{
  "encoder_arch": "efficientnet",
  "train_examples": 203450,
  "encoder_expansion": 3,
  "text_encoder_causal": true,
  "text_encoder_mlp_ratio": 2,
  "residual_init": "zero_last",
  "ema_decay": 0.99,
  "lr_schedule": "cosine",
  "final_lr_fraction": 0.1
}
Rows from block 3 of the text encoder, named by matrix and row number. Rows with one number belong to one attention dimension. Each number is 128 + 32 x the weight over its row's rms, rounded and kept within 0 to 255. All counts start at 0. Numbers have three digits each.
# v: attention value (text_encoder.blocks.3.attn.v.weight, 256x256), inputs 0-85
# proj: attention output (text_encoder.blocks.3.attn.proj.weight, 256x256, transposed), outputs 0-85
v.91:181149169162162113134140106125112114104107199141146119170076140120166139141148166060146160187133152087120120141113082069128132116174099182154111096084154169140156086140102162122146162086238126125146146137140087151173088109142075080148146142121132154075160098
v.92:081100119159108126079093109109164097107150079109144166095106099149150107160085162083103135096141073191096132110137115168132140082111078085129086075090086150192142116118133072144158096091155129140162145148086113109111165098160178115130103084171104161147083178
v.93:153172161113231160165088168144151143096120088152095160113131103044184147128164122122078112124123073068105144138153148111130127101186129085133122117152093115124162115204164138102060093155046157153145136129097129164140138168101128150148082146113138168110088160
v.94:166097147144131156139082177133126108152167102188160106142156111147114112170093088125137086117089160141116124128060106153094198082174113123096079153093181161073165133146174146127040108121105071100097170129103116159106168144135137117069154135094101187152088093
v.95:148095156160105100071162146135090183145172135150130145156166157135150133102119186150069150136094111144104176141149181107113146088101119073100179184089200136100159088111094213150170151105116097119074080134084103173146163134136072075194116116153147093116084092
v.96:121157158170180193145168150087149157091094156102171129084093067118155112131158150146148154133143113148128130131178150076149093162157179120145076120125150174176140138173122087120105096129158141160175083136123105130140116159117104143177095152111203143115073185
v.97:125120085128099131130099104177190148148119098093132139159109154067143193096106098179194147150071148054071109048182120110104093176132153129119164174104069083186113088069126143158178135134177129140098110173101135110115120132160128078159124136075153084124132132
v.98:153097071154105132148125140161106174147157163142134080135109127107106092121159176158100183099115156089163166112139113155125143153151142162173109106115148103095121138111086122164144177150147110179105151154035128158124097138143086105153083123130125121184073124
v.99:169150157105163193186129154110092148131154094155141165115214107101165103125100096064163112110132149126094129131146086096183156140088087168159089150156093195128154143164147180098096111071100090152095119119181102137111123084087101127156092103163094194128119175
v.100:186153109138137119148118153064106093131176088142138108117101137171157145172135181101077116130165101116149118108136122125181179126150171125094141108121177157123134112132066173179061172163088124123130104125053161130159126227134143100161070146177101087107087081
v.101:167046145170087171103099135152158155143141101165082151136216072126097080110124099151192088174151142124086144149132134160139136188146089156123119097179124126081158099128143141106142121095175097125131158151201114099092143129089158167133169146137095170159107142
v.102:110091148141224095103159123159195102086083097127134117140119156087078075150162161100122098073129176154095111082139153164129077108095138155125213138146168150146103152148132151076116105136101164096176120082134106156093116144121166095165101142108174100100119140
v.103:091063148112072089138135162118109161146150099140138132135191111121054150130093114164190087138103142105137101099118148167083155115088138113135137152066143144088106134142121101110152146101135087095126145186160162138096091084166090162070161115083068085144149110
v.104:099137102124173141142169072150150126100109179124116071137082156060130101147096156122144089134105147127162100188104160126137129156146135096162140146090164159178105153168132106087149103111120156113114134098092055178094129189099179092124123162164196100178090118
v.105:113155148113044113117147145182098115144141141123146113160125174111103162114089115198121112155097086092104146104113105116143137116099149087128131117113113105111158108131162123162130072113099047064097127134142153151155148089066089102131146131064077152081166145
v.106:122168149132184106113123098089126123112114141116184114098082150081093153090136164073155118153145126182151158131091135117159086093141126148085121099161105103149156147154078126086099138090128209136144077081125083125144092183155116147098171090197200132122089156
v.107:085109150157073144105155141158143130084125122119107145140125071137134161162154102200164109152098123026125132134157151146092212107105128142126111148073107081062102104073133096154164098124157066103147173122101111159116133074140145137156139152068126113109084166
v.108:123137088100099177134135096097123161111147094110183115092094129051170091080163125156168144123166122186122158158170124076126110087127138139161078103217127130186134155168159153071132163097080156112120134106110086145130117147122113159141162156174191096131103103
v.109:133121145165114130120173159178192124132097122138107141103154144079103125100172120198147158121103125097109138113159140116117077180123148106105130158101077090202114118123141135091131132121101163124103098124114069117104128091080155153167161108141152149109178125
v.110:132160133082134164161077110132102088129115161140111119129067153168107091165144192119111129108142080123134102182156158107116191086117113087164115102150189130125109098135063104191090178158116118163096093159064173171138180209175099180149068124155143115103143138
v.111:140157126142117094115143143106108124125124134150181104150077135095159074122147209056072147191158160182176113190112072098147100082132145066099096089124143146133162153152098156153096160152103142163168144137108182166160144169124128093157101134187191149162080090
v.112:126162129173175117112101094128148113125060132123118097128130079098096112161094069166172192127162140102173134082107126161151049127145179124107063078134148135107106129159138095104134112124145155156156119083093158157091106169106117145152154146144050133111095066
v.113:163145085094123111153150088135102105175168143137117082110116128200144137146151086172139111098171100117139115089138158148120167136111095124149066123129192109048156080125139084110111118173079061170154099123116166134098182152187140165191084163092076170077137116
v.114:176136123110149167141117135082116121102165136162167085131085116133182107100118164131102132111092142161118100166114144131182141100056102123084142154110096130108158122080145182148128184125111142107153167197126119152127161189151147153108122125114129110137101144
v.115:105167179102128077105125143177126122178139103092058132133080142156164177157123103112117161115056186074163121071135145084130187163190123095120166113137121094164142130123177103098162162147153121160122079070111110120116082148071152114177098097154091119144084128
v.116:151096143142060112069121107154117099188157142103107084140186119180117115156118063166072161086109120089114143086120164137160132123147148176105115120086155143127135140156139111120166141114137083110095181042168121124117128098085100080119142100144125152073110107
v.117:091170101136112164090121160163182088106136101134087087163121085162099120114112062122162176119176112115111105073145141160162136106151117177100140095162164115180165136167098110129138127124133152158173176070098086126094130094143094080192094089182122111061149176
v.118:139165166165134136109171179094074097059087125108171155149049166096146140115148212129084083100127156160153113188095127117139156123110070143107121136144130093125112077073074144161096140120087105133144123151190127137150085083100122095097103145137118142160145110
v.119:115077151124049133074143106165174148176147096129113079107169127161168142128084148199089122101087143112153114103103059108105099148132112185145136126113136114161186109138124133095167123154161090150132146087110096115195116114122150137175144124150118096070169077
v.120:083132098145123128161098164134135133135111114145133132099044135100191139116082079110108152177130160162181161135097099151184084074156161159165069113152176115145167167117109119149129147073129104126154092077126106117167087112137129135156157095051197132159159085
v.121:151138123169110153130081130114152149065146175153081108154090148134115134097111181123130164155084146176147185137165141156178169061106120102102169125113208160155170120090109138113087144138156101149108133070142141125151094110131124091152090105068158095110174113
v.122:099112074171102147078054130112142179112102145150125074140122151110074121138061102133127158181084127077163143106090142125107167109130158102103175138106198161120139155140114117202141180196104113170171156128122158121144171109167131146143144116087077077103132091
v.123:161074087123077063135093155148113122092127147107104090131152078110192102101140074174101085079130113153084095142120103149097152178165142105135154168086126118132141100135090135174201114136097158153145116062108172151132077091126115134141095058128088164143108113
v.124:082204127134165116150146132138179125166079162136133092164087063137173119167133054094122136159220153136176149105175084123122077103126157146116035081192100121152135145131096144142112140089107146121184102093127145094133103111088115107144161130089128138133100136
v.125:135178146149112137182119111149146085113111159097141082099076103168126086163110102098133170182118117162145089091146101097139122139097163095130036076123143150126119149170141111185063095116082147155145094082170090155144164106092089122115112189131081133101122173
v.126:096168125089118062189198173111164062124106078119173146095152102136186103146195082131145113106202156184083093145143095144125051120146131157172095093139072138163139146150133161100145116055114129086099151066118146109099100170097155129108173164153152139136157135
v.127:060113133113089156087089133108152135136131138158049076113137152129077103152101089196102131086151130094181163037105146164159087110172142107169118074130121126128142149111175093122187148149116076140153111123075117141126112120110114101176152107126115154095087053
v.128:171152155135152108095151139130145136174124161154116145103189078146129108169172134160118089151196136163080108081182163133109124122150165133127062104124124147155117102169152127073118100127125178141155126185110113132096128124153110181138114146154130184100116144
v.129:145166159142115122202145159193163107140181159152071113172103113117187142144163100138149125063136153112097126126127075154143097197113093200179073131103086132116172087130133207151111135086164114078145122041186100130078096058127152114106133088124119090157167163
v.130:115183138129084167076090112142111146136142171150180120112178125194138103108092151157121106121175148147150104186119107100169120130120143141123143079134169092184113122139117088108105126131136140153123121172080143126078162172151175108114125132187153108171122107
v.131:130099078130046173149116099107084158112152165135182128119108116141140091087070111125125163129094150131181121188070101106154171097123111111140168145150125135114163142084086093150158145121110122136119100138110137126129131137090150108162156070091106095146183082
v.132:149095096124188146131118107062171109116077124158125098119119106095075112114121136090136082139105120087121118147116210115111083071136128059128145100092132163132139123129114120083088113196098119128123073167063171168141111149146111119137101132094161106094116108
v.133:130158065120139126111146144135096140084159169143121151130154116090046126146153129147115144201099116107167115233062108085109147063174150122108159113087071140107144154108141074096099159064069095094172123120128129136114132171067137127125112098082130138152178106
v.134:160191089143126138147079130177172132181159140123083140136146101143211148133122123128144153141175130198148107092119050137134147176171125141101094091127120148155162117100139116158169169087146110150155122105184095129084161138076157124134165139127151144127145141
v.135:165132142089212172089149153137169152081114076173112135176152084124108169096104134164075105170075121107107166137116168130135124087104120121125194122103087155173105141139115151078153138149077110156147169167052094155183109101120137113140127139149151176128116134
v.136:084124090107105197083132134088139105132108123146159159093100145139130149157124134154095203146085163084206112188129106144133131066144126073114152103132177114124135125072076094129158111154096078132106138166094089165183162163145142158153088137155096101161148085
v.137:107148106081111127133101138167165149155133160113073147162129159138151171114131171129161110146196166125130091110100083118095105144146162160096045155121122130173131130159133194150174133103123125129160105090176118105104184116084120137170142124098141094142126130
v.138:120178089093140163143146122117092151143097113159178109142116148121165090157076093113132138099148118127117111159091092141133166092079150143178109134114126070091136165100125158097070147103060112089106097117215150084051145151108170134153163121119168134175188094
v.139:117102173159183065135120127129121114131106130152112123136104128086144126115116134145159077079132084134093170035171171114141103200155141138108089170164136118153128086139123174115094096112107136158098124139178166116077102087148125118115102148080133112088115184
v.140:091132092143110139086103124088089158133126077132192126130052133098067099102095187107167139112034118105158100228075103113112102094158158100141187150147166107104142132100098093117117196156130100091159121156037154118140086164128115140140151131159167119116157094
v.141:089140124095154117111120090099120120082120096132140091136120108082104109088070108122174169154072129089116161132095164139116121161124132092148128164156200100138128170091072159172094154142071080120065139100117185095115077103123089086143136136100097114151132087
v.142:100157062106060133046084129079145081175149104091176105148175158174079114150091159159145172204053156158121165176147084119102176100143157088121134080141192104142137094106161104089136204159089133107156116185050119103105160185133106137149161116131161166099142092
v.143:114190090131072094145088134139142109133104175095113108122102120150160135129143119155142153100144167124119130144136052143129166129121069121170127119159120082142175129097153123191130123133122151107125165053222123098114151155113119094159153073154086085136140134
v.144:080093139143156116168122125135087171120118162062081143143157076086187118090065094139178181125089124077141147099147122122176121174153125168130152168110089110177143133143197140133096109147200137118106101093121114142074157087053147085172153124122123131148155174
v.145:137151167160084136095132077111154092145132118111105154092161046069171169071099131078086189068111126163095100154110128118154081206099148111158098183127127134090159182117126154102116127086157150059151120088141167132114112134124079144131168093120058114142121166
v.146:151122090115155137163127130158174162107110193138135136150121096132167132122158133154168075087140159116121167135111177144123174150139156155169183154167089109142140184058179132166060080140151107139104169151176095057096107112085135117136127133107165115129191162
v.147:145133103120134094173132150138133115107106140096166135119090148178075121151141113086076115128122151128093145111103123173074102106124108121158151108053145121123106158065105112115112151070085119105105123032224153131135121097088129142145139183166081156158155125
v.148:162109111100138131095094182141185099138170117156115106139138182226042164132182164127087104125081127148129146139114168155106160099175151134130136079045195119124092124123101103157108142082112140129163139151140121134113099098124087175120122166157111130177066115
v.149:104143181110109138086109065112142131089146120152147082133079171104147144169152130096129216096152133185138141124166113105158128166141168098153077091132069170078161173166111096131198131171120170159123158107086126153196147192200134167118128096121101121138085110
v.150:113164187133082089165146135151139073185137121076150128150159180204123162136166135103156178101094147109141132083080078155129119144131137113136101149076092121154112097155087130178137157134202176123111163078125149146099144143131097155121169146178070138121153110
v.151:161102103102127165106125096092146129121130091156105147164132109126171072138064127102119120202136141084152174105181169110171100107135158072102154150171180140105143108105102139069090111170118119158170089141142103187107095062119095146121107116079138154084140100
v.152:085087144149098086127120132116131169111098173122085151169096127058153172133140073102124192117124117127116121066167084112138105156159129122074122185176096181182161088152205132169142094117188118108116105136133149133145124113137140075143154150100140166109185181
v.153:126135149131125180102076123170083159187124132077130094139170125116149169129143108146146163073110101106157077047163124162150138148177141132131180140159106155157127164142130097172153136143224114184130131140063108129147148116164127090105103107118086143154122147
v.154:133168141167147080162141112111128152089135146160124124101072120116178182151188090115147202070159123157141121161123111105129131151121070124139084145196073084115147130079161123154129144138171166103132120022156100149152080165139173154106116148113133118148174139
v.155:165107123135107160114133174167203120091166145174145110168117135183071102161155159117094037174125145087134108126142145135095184136132123108129143171082108108194099158115156087128121121144132130113111119226133127097147142125123113139130102151126128136121122146
v.156:099120149109111105156164117165105086112148126155163096160117150098150197105122125119184148126098123126160105137089046143149104181123070197117106090140109098142121154119117145152132146082150127092154135054111130120104075128099183142103169099128097159144184128
v.157:093125137075077158103145140100110105163167069131159139108187115189103166124139185126100119142112146157139090123118136098085126104125148149122143176137080144084133102166086103104255181135152141120152130207101139188169111183184059135168122110161137112112064114
v.158:096150084163156109207163157130099136101121132174124103137059155115156159143149122128143090134150107144151117175106134115120123099135127119088096143122109125123103183090123155156047142149089088097098127044170122100121072109094175101118155129104171154107105191
v.159:113150117135098103117170075093125114149112088109091116143104144086135084112102142139099186104160094116159097093178088139174126112074086112094102112194142116057102153172093155106206154166114136142085054110063162157132096175144142085144120109104146146147103092
v.160:171152153111128150101145135102104113111116130152158139168187135146206098135172159153047074137142087168080113120186185106093102094119154119137132142106113094184148096156139180115091190125117188182164146154102137110086181134130125156147173111149124098143135151
v.161:090096109092129151111141098184185168140145142118111136153138095110112166094180136175164144077077119079101129102090118129153151182108107125183161164098068121126132103187105137145158098105111172134128154113186140094097192074084134180168168184157080132084156201
v.162:170113162116042119041130114110147113185116085114154087153186147183091167139082184110159133058072136150080122088057101090112155152111078147118152168142109167132135139096132135114184171142140111090093115135157106170107146112091163094140074143131070087080158128
v.163:178100098075148144113120121099124067095129080100156098157090141161171135145153081066091145134095116142148132141105104161085165127097126188146108100092109118123077139130137159146162103147100071094127172132161180162137064130127152107141106178121118123128109087
v.164:148124095097190075175175140159151146085132119163150117167147096071184162146113127163116142111118088129108143121148096198169073155120101176184092092083118068123171114158127130139131165155125181145156130087210129108085073054112150149141144134082118189134148165
v.165:159155154155088122080150141096053096143115100166116122174208152172161090088123149097077066141115094127074140156129210139094119108086128085122100116139185129172145177125143143133167198106136124129136137185136112118159175121179173115128125157166069131152108148
proj.91:176150104169125121114128136134147097105114176139131100118123094151115120185171145121140112168160105129101099160183119170156169098103107154151098133125103102117136109092088107177150125175162162154144153184170134090137148103120083173120132150131132090173215109
proj.92:138142120096074111086155153080172060159104129159119110145117122163099111072093132141100091168118151138126183152147122107118100157152136140083101078117105124149121122140090192084075170108138120091109117063164152138138087123079172099102126168162077138104077037
proj.93:124101136132111147148114104149154144139127057126102133090117159032181138076134094148117140103117092130127155101133074112084062170112116129083126111135132147143152161149136177077154154157105077147123091053162083142147110053112159114153122143091149108115133124
proj.94:141149125163135159149089107134102191176133109143126162186116091099194154104102189111100135062124123139141160052088143084134121158100107135081153157117144139103147102153174153130162119138152126131134147143192146148133185155170157101168029075096121127093097123
proj.95:149090102131144121101117149145156159151118089140113131171139154161110125116171106108127079100105121141156130149074173133057105077162151155170138133143171131166090123077119133109055121102071081115157138083131112073092108125059152110050100146157125130135070143
proj.96:112140166085137116114116135150164116090162156135153157128123064152125137189113126135143082132163178169130134107107114149157174163060123157080110129160105142053159051131138082125156073119087102065071161139200194130108144147126160164124132096082092149106143148
proj.97:128116094097122097103123139130116122129153179170121151097097071172117093163137106125080113182155130154159141154112110109101175105136154097148152117184158121136094070089127122158071120138149057091159108167108141075060137182112102119079116126178116137157172110
proj.98:129138143108150080137135135149132128133143118115104149093109031148146120179131116160113093125185126135127141111121119141148191168128135159163091122178127115120091032099149120166125100134135076086163109132141181116094124130057128124085110117117097135121171133
proj.99:124134117130123173125117132117147130105115123143181113171137143083122144114117166108173136154099141132139100116129150146135086085122130123106146117092116132075170178163109117082191128112082159146081163135130101157162140127198149146174136133109140124110072104
proj.100:116132174168141120179151114135119135140106053052099123110177169102169148087127128147154147062135122092095142126153115116167100205137091161122066147110100128167119128150144136118135135136140178132145098076158137138157104066074140102116115124088146138105155162
proj.101:132124080143115185107102138116164125118133146167173135174151138120116142127147191066126123154113125113172126141123108148107069028158136110122202091108157129075180152172081128066164139120124142136130162141105107126162164126167102152143123139171136100105104091
proj.102:133134148080125079106138129156130115118149122151120135076084074147104126159126086174104144139113097145123108065092154117134167159108172135123126191118108086113120110120127148154155131159147106147074158161128141160098137179172192134148139135095094092155100077
proj.103:134084069156084170114104129124143141132129129151128107174147114123096142132129147076115132149116074062166106139112112139099120063163124120172200127100158111104172154142111181086140162117181141154137175138069115152181144109115052136133129120168095066127091108
proj.104:144142172050161092080117152146179085113167168145121154085095173161121113148157118182109099108098166174110166092117129126142151149088180117074135157149120123137130091132103088134111118153093122123121132139170161118095160162201219160139117143100129132159146097
proj.105:146099118130129144135135112100097147153115132116076106138139204157118104077124120109079145119084117120125140189135160070086140116141132088133131139081145168219102208095141154141040166105162150150147108114100085098143108119135079103130129138176158164148129185
proj.106:134168186097133077118133132152143123133144157138120132098080116123131139126123086198151140097126157179089135050143131134147143212093143150090114159144088112124133122140131108180155089152125126134066143129160142140098131156198223139178149123077117111134128100
proj.107:134080087144140147119104115125127146138139117119102126134156103159108127161143148082081103141139084071162128179114132129108176085163122116179157120131156137122119097110128161092093149123169109110195139150080144117154136109049047134075099125168100112119128146
proj.108:130176153057121084104142142131141119134139149169137150108078111140140106170103095180132107143162172215106113104119134144141141151068152150090067120171110138118104100101145093182121082126054098111058111128180151128094111178159208153161167126098114165147132133
proj.109:134143087089107097099126138124120137132135193189166128146086061122109111162112095150136114184138143149128100095122148136090163118118153090145164125181140110109124090101151098163126108141129044107097131189108137102057131203181148127116107120150110133155111110
proj.110:117137173171127120183142123133116134137116057053103138089177137122179143104127146144144138075156122090101155119146102118173113194140098162122073132109118125146117094153134139125154136145136151124160095088174156134164119069063119105111114125081143130098177146
proj.111:143174206146149105182138126136097135131118075070104145104107143097182155121117100182162117044130146157061145070156132139160118231112096159098095144106101147167123122126146120186164094156116142148106110090171147164148112080106182125167159122071160123089161179
proj.112:100137111197118103099167134144071111143120184108111136125161183159117153119156154119144136100094155099094131194109078148117128166123125160135168111067107102168145162155140114086135191114184204127125134116132148112124110137086120111107161088138169138134147147
proj.113:086081149143080125127116104107115097122139120126090169115143152143078119112110135114106130129112125062123128142107110147102109170142141085146120080162140137101095110128119115060138170154176060095168089136139078154111083140069027122097054124173091163084125113
proj.114:148125118058119152159085152120217085134153043145175115131141138097138140140112141136112121137121122119158113084132202126120076110128159088120071111163139139117106137096106097100141112139067056120128132128142106145133110088122093158131110185119030125103141124
proj.115:154111149161143144148149136102089181142131140108075188133149084174118108115127133065111112155129122095144153179075091115154187145116135142166156172076134137113121075148120172134098132125193137099181123145169170109118159121080080092111072086139143134088124113
proj.116:108122130187104138109141113117075188123120203098090173123135085183121134112101143115129127174109146098107152213114058118133137161136113148163177130083124123117146043157135175142097122116201167110165117171117169129117160149070082110139096076168179112109119095
proj.117:107094142174096137117157112098090175139126192121073162118145105174087135126110137119132117153104125100119150188110051130094142165140129145156187129095122141088134064171161152107096153126216144098153118163123166121093144124075059117127094084153166125098134126
proj.118:131122151041178127132112120148179122114132085126144082157113138106124113127136084159102130187104122123146098085118201116128145073154151101146106144135148123129111164109124159139120121105033087170156124130072093151150133150183165135134155177124098149164016120
proj.119:136128121185176144133145114106086201131101174142083156136097044148137084121121100081130113146155102141145173144113088104164155122104095160135171176136146119119162084156133183159085096125171145135133109113145155097089159133113158091125093067135184122155135106
proj.120:129101124104153122126140125123137124144125141104134130161156156152087098114157069134116098181052137052101096157098185131124137124146138095160127117105150139188110194108123129103099182124131099176185101138091125131087102111073095135106132156137071150154048121
proj.121:148098097119140152151088123091115136142125061135175137155139127119118091122144116074106121188104117075136099141106183114141124096105125088133093114144155144136104154082071146098130172160089069167184097144113093145112110145097096143095095162145048138141063102
proj.122:149128086174075169142077122073124131140131067136165166120172107127150120136114160070114123119148106085128140137133124123123050139088100107102091098171145165124119083121075125081150135199125067120132106137161142134126113087043062144110058129147059114076185100
proj.123:165083144132151150119155139107162167131126145127110164152157094167070114147126137090177086166113133122161138188076108122157176105090127204138149172083098150070140134117146122128108130079151185087126152110183184091164138069092107124104131083100135139120164115
proj.124:077106122156139106108185122138108113146112184109097128137169179160091140116140104151144110134078149073088117180099115158111141157145152137159168106079127106168127180157177116086092196093187170140136105120099137119099091128080100113106162107138142156141085156
proj.125:082108162136101108108178117113126105153117181113081129149182205169090151099128132158101113119066143070078126156122102137067119179175154100150198110083138125144107141192166131094106203125194147134149101158090136111109110129130073118121123130168162154104084167
proj.126:084139167090165086103196144185149118120133190114091103123105150150089150121132099196142130123104161158117120122106123148122177130180170141168182145078113080148144158147189121150097121046148176122127144128092133124109130151170172111148198117123195146156084151
proj.127:117113094221106129114134113102050149128120163127108167113147120145126125121128144075135128122115128089108156196102074132138125161095094143119162115118136130146150104135116135108124160156202146114134106122148161112108118125052082103092099074141131116114179116
proj.128:118052151094116136130148137124163126054117098140138148156089121032128099082106134130180096187086119124160140163099208125116095105138116142115135144134115143077117178101119141075145127096059105077086157089144086162145110083146164113140133148086124121121079115
proj.129:123173139080099106094132144156163131143171064131222169117132124141131082112132125154126198113126134104150138088036114068116109104134159123137125138106170125158122154121112075167117163107066076142161113095142148151098156164122146113133134117118109121130143079
proj.130:096131145154169137183139116179131156170088061120118102136112132061154157130136100153149181062117093199095088049137148149133073150135137155192091124072085071145113182119168132124191094132120170197156116107182058175141090115149140135166174131103171114116158156
proj.131:128205088172152122134114120134106131215114149133117086123150129213120154169141122131085170053166127154080098070141089146146149147118149124169106099102139100178120104147147128186127133153183148203184095157132160111104128173108107147125141118156123136126158137
proj.132:136056127173155152135127101108098139091109185121079117123117141101111154132129128093145086134122129140141141167203133168124129139116081124085153127186091153106156119124133152081139083152174169083066142158101093109161097094117097133134117119141141139137137182
proj.133:096168113136156144078132116136132126193154144171187117179211134202065161137157135098111135070128129127104104119082131148108123127109143092141171106139137093144150087198152108122155129147148142143142112180068151098107116212104116123074127117184064129129088148
proj.134:103196146102124120136137145165151134174131040125182141131152092119141117128130109161145178105132112137115115060055134098137088127138160157168099135065137093143109141129139120163169140098090106178188111089163132168097141147121160121138157130106125113107122096
proj.135:132063154137093143127137121095120121060138173125128145149122101113110129083113158097156074172144124110156148192159150134121164140133082129086167158193113159068143111118106166090124093124138118023060166155125124114144122103127106118101088133134102127133096134
proj.136:127189122167163140173123108132129147176140160129109097138163073206119165142126139123097159039184125114080128072154098139160190190120118136121118145115120109141172079169155167176104094148205158147128125150150182085098149146095084133105117102156079135109147142
proj.137:117193150090119111141130148164157126151139040113187155134118103122146099122133116168140182103130118123118128057059132089147107120151151153165102142078152110136100149115121106182143144104075090170182121078158140166102159137120169121131149133097118093111124076
proj.138:094129122127135134083140117167140157163149094142186129141196176112115139134158111105144148093108145152141101136063142125091068092122140106131129096119121113167137139140188056102156133123067135139130113156114091125122105179122142112102149110130128150145113156
proj.139:142062140092074115114122145097148128038133126118111179097062164086139073116094137139143094204092157091166156189121133102128137092134130120103143129152143176074094148078101091105079144116083077079100142115133116157161140085149151129157100135081160110142127107
proj.140:126174110169159140134114109127104147187133177131091084127186113208115177168142128117081132070155127124080116101172098157135190175110130113121133126115125104146164055179167151150119109170226168157137118188111179070117137171123085135099116108170102136126124162
proj.141:149136073174134115125103118098073137136103183117069104087111195152124140178131140113083108146111163122087118148201081154148158129115134070132130086151143149152112082120120107128082141191174138159144095191077139108153119143126103159147103120150173139133150142
proj.142:116138155144167158191115115149131151177102079114106091156151089105129183145148104131123141068116074158080099048155155159137102170149132139179127141081090084121133106169147177126190081153168154199165133127136102136137109120127134137125150146147122092086097143
proj.143:117210119122136111141126140157136128183129069119161129119129123152142115143132109160105197083138133135100116055073107101147113127141165134171094119071156106174106150130136108186117160123106117206192099097150153153098149157114142128139160122118130120114141088
proj.144:115212111134107109067139113106106177162126186188100098129078091189108143120048142156059139148165142186115158109104127114126195166167136112154161152113156111177132078147150199223076085127131139130138115177132145153096151199148164084181163090154136127106097114
proj.145:130171150109138123101155127113136111164126143124088146192153177157093122130133144135120072132112128140143100164093099134184171120208135124149186152061121101175151128169143107109080135107242156118156111115124119104122127161132184098092088125181174173123136141
proj.146:115168142114129141100113134122140155118133132182172141125099101109148112120076145134111136125157136218108131100067132135130104129115129079143125106158132141146112115144144155166132035134011102148140118167138115205094150183158174151220186107110152141083110111
proj.147:110110168131149146141135157118131105064141092080172170118160136128091086128136129114177153113149104074122108154070117126153086069092156117168110108131114149074104187127074098086140157109072136147161138151096134186143135097119113167148166121085119115115118123
proj.148:128111147128099144165137147130161127093112044068171170103178122044187104132137150133204141134152123108111094171148112128145036120113118162118030081138076155083090146119119107065190147118037115125118117115148117152164115087101123167147151134084145152103130125
proj.149:138093130125138130152129117138135095168113106113088131127167149129112122151170098095115093140114111100191115134176099143117111117148126159117170135104130101118168090157122103062129159131231117112133112075128122062168098103102095111047057148159153139149168107
proj.150:129126146106150128107176167114132107083150109112134143104184107179068113143142151093140115177148111070157112175105175129131138062119180140163148155080109111103129145152078100075108183083146158103114170196099139109145120101130091129101130117131108145123129131
proj.151:138110113147098109168101104151114133164124160120110087153061161101168170091142115175123154061084149164085152095171132116118162222128083129099099129148135143162116156080170157203152119155144137136129131056155125123113133141142123116129126157129097096150121156
proj.152:116185112106129122070136103126128159169123173198123105153106104154138141134087130131054114149142131202138143098093119129108162146168126090138190164122154096188156067190165182165079066143130125128135104146137134122080140197165163097138145112174161154111109111
proj.153:124173119099112107081178119116138143149125098178112106101176067140139139127089156125095112197164129135155133132143134110096150138167157155121143151097125100146141047188149146131110141110145127084091103166136134077111119155151142071102121109169153191118134132
proj.154:105096143110174142103126145123123099113160153145139125119150153207027096136136094093098119157107100085201123135044143136128153047108179098183216138093163092119159159158083093090073155094161107131179148153080144128120118119130102127097119129121115121154141092
proj.155:156131122110102125158125157124158131094122084121163159100127102032215136145131162146185120115128143161088106121168166144134051130107109125091040091193089160102094135111135111113202097128018110140078131119152103155134133102136148187189140124109110151102129149
proj.156:114122139105169137076140147100118104112159168143140139126148140232020093141121127097093115171116108097180123143063166131137174045113178082182198151107166101125147147166081092114070147091156120132155149199064140139126125144140104129118113107150098142140123099
proj.157:148106109126146133161151130137146115111100082084095165130168108099158127156155120106171090149118123078158112174203140147133102108165104196112093144127103128115148115124121100071129142114203150096088124086136109067175096050075111120069077127157126147135149129
proj.158:098110157122152148112094133132116117115161170152176136126088163177068077119107084131099161114136106142145143119021081128132141098093154072175179105141159131122128175125100133141080092127084103155203129132107143195093144155140131158172185133091146099132133094
proj.159:143101101137169112130131125140103087136134186124103094159138160163096158132192119101116099129071135069146134135145152131112189116114140133119175158098146107141165145127130075117107195131235156116130155117113145058109120106141102110029068148144106124192139156
proj.160:091119080176145182138118105107137102230085125129152074135186143142120142105134076130139120104146104185164117038119128162089075070135148117151103063203159117151122151142140096103177083122107093141148080131151051118098061113096144111099105139125111163118159128
proj.161:146102106093132101132114114146097106132131132140132130085109173088136115186179037150144108163098128151137099148182085175095128137093123098114110103160115137168106114116155064137095114142164091136105124130066152097087094120130131163124162149116147136168193189
proj.162:148127155085139154113066110144131141075136168091133183101097085108115096162123099163176136168078142139093127118160135114180155151119131125113102170120105149075123109104148080200149079159145103162140133141100193131118174119126127157162114147105133090139145096
proj.163:098061192097143150127117130134169139088182145117107158126150087167096108086070161122150142139132134067132157192092194059148167166067158119104135165126135148053122158114166151134094131088143136092123135123104190121135175159127081082132130101093082108142095110
proj.164:124040146107147121110119138148147111147173118147133134092182129126087125103147118111128113118150121117167137169106122109073126127055177098101166118163147140133119141127141089095095151092133114082095142128071159060103118144147088093095164126102116139157172151
proj.165:133136094155140193094060129104157128202128186116158105174187124180070133098122130137122116114105120179136122063096187094101140095163165109148141122132150124130125145131149107140199104139122113151175145161134077108106142152114114118111068141157092121128112096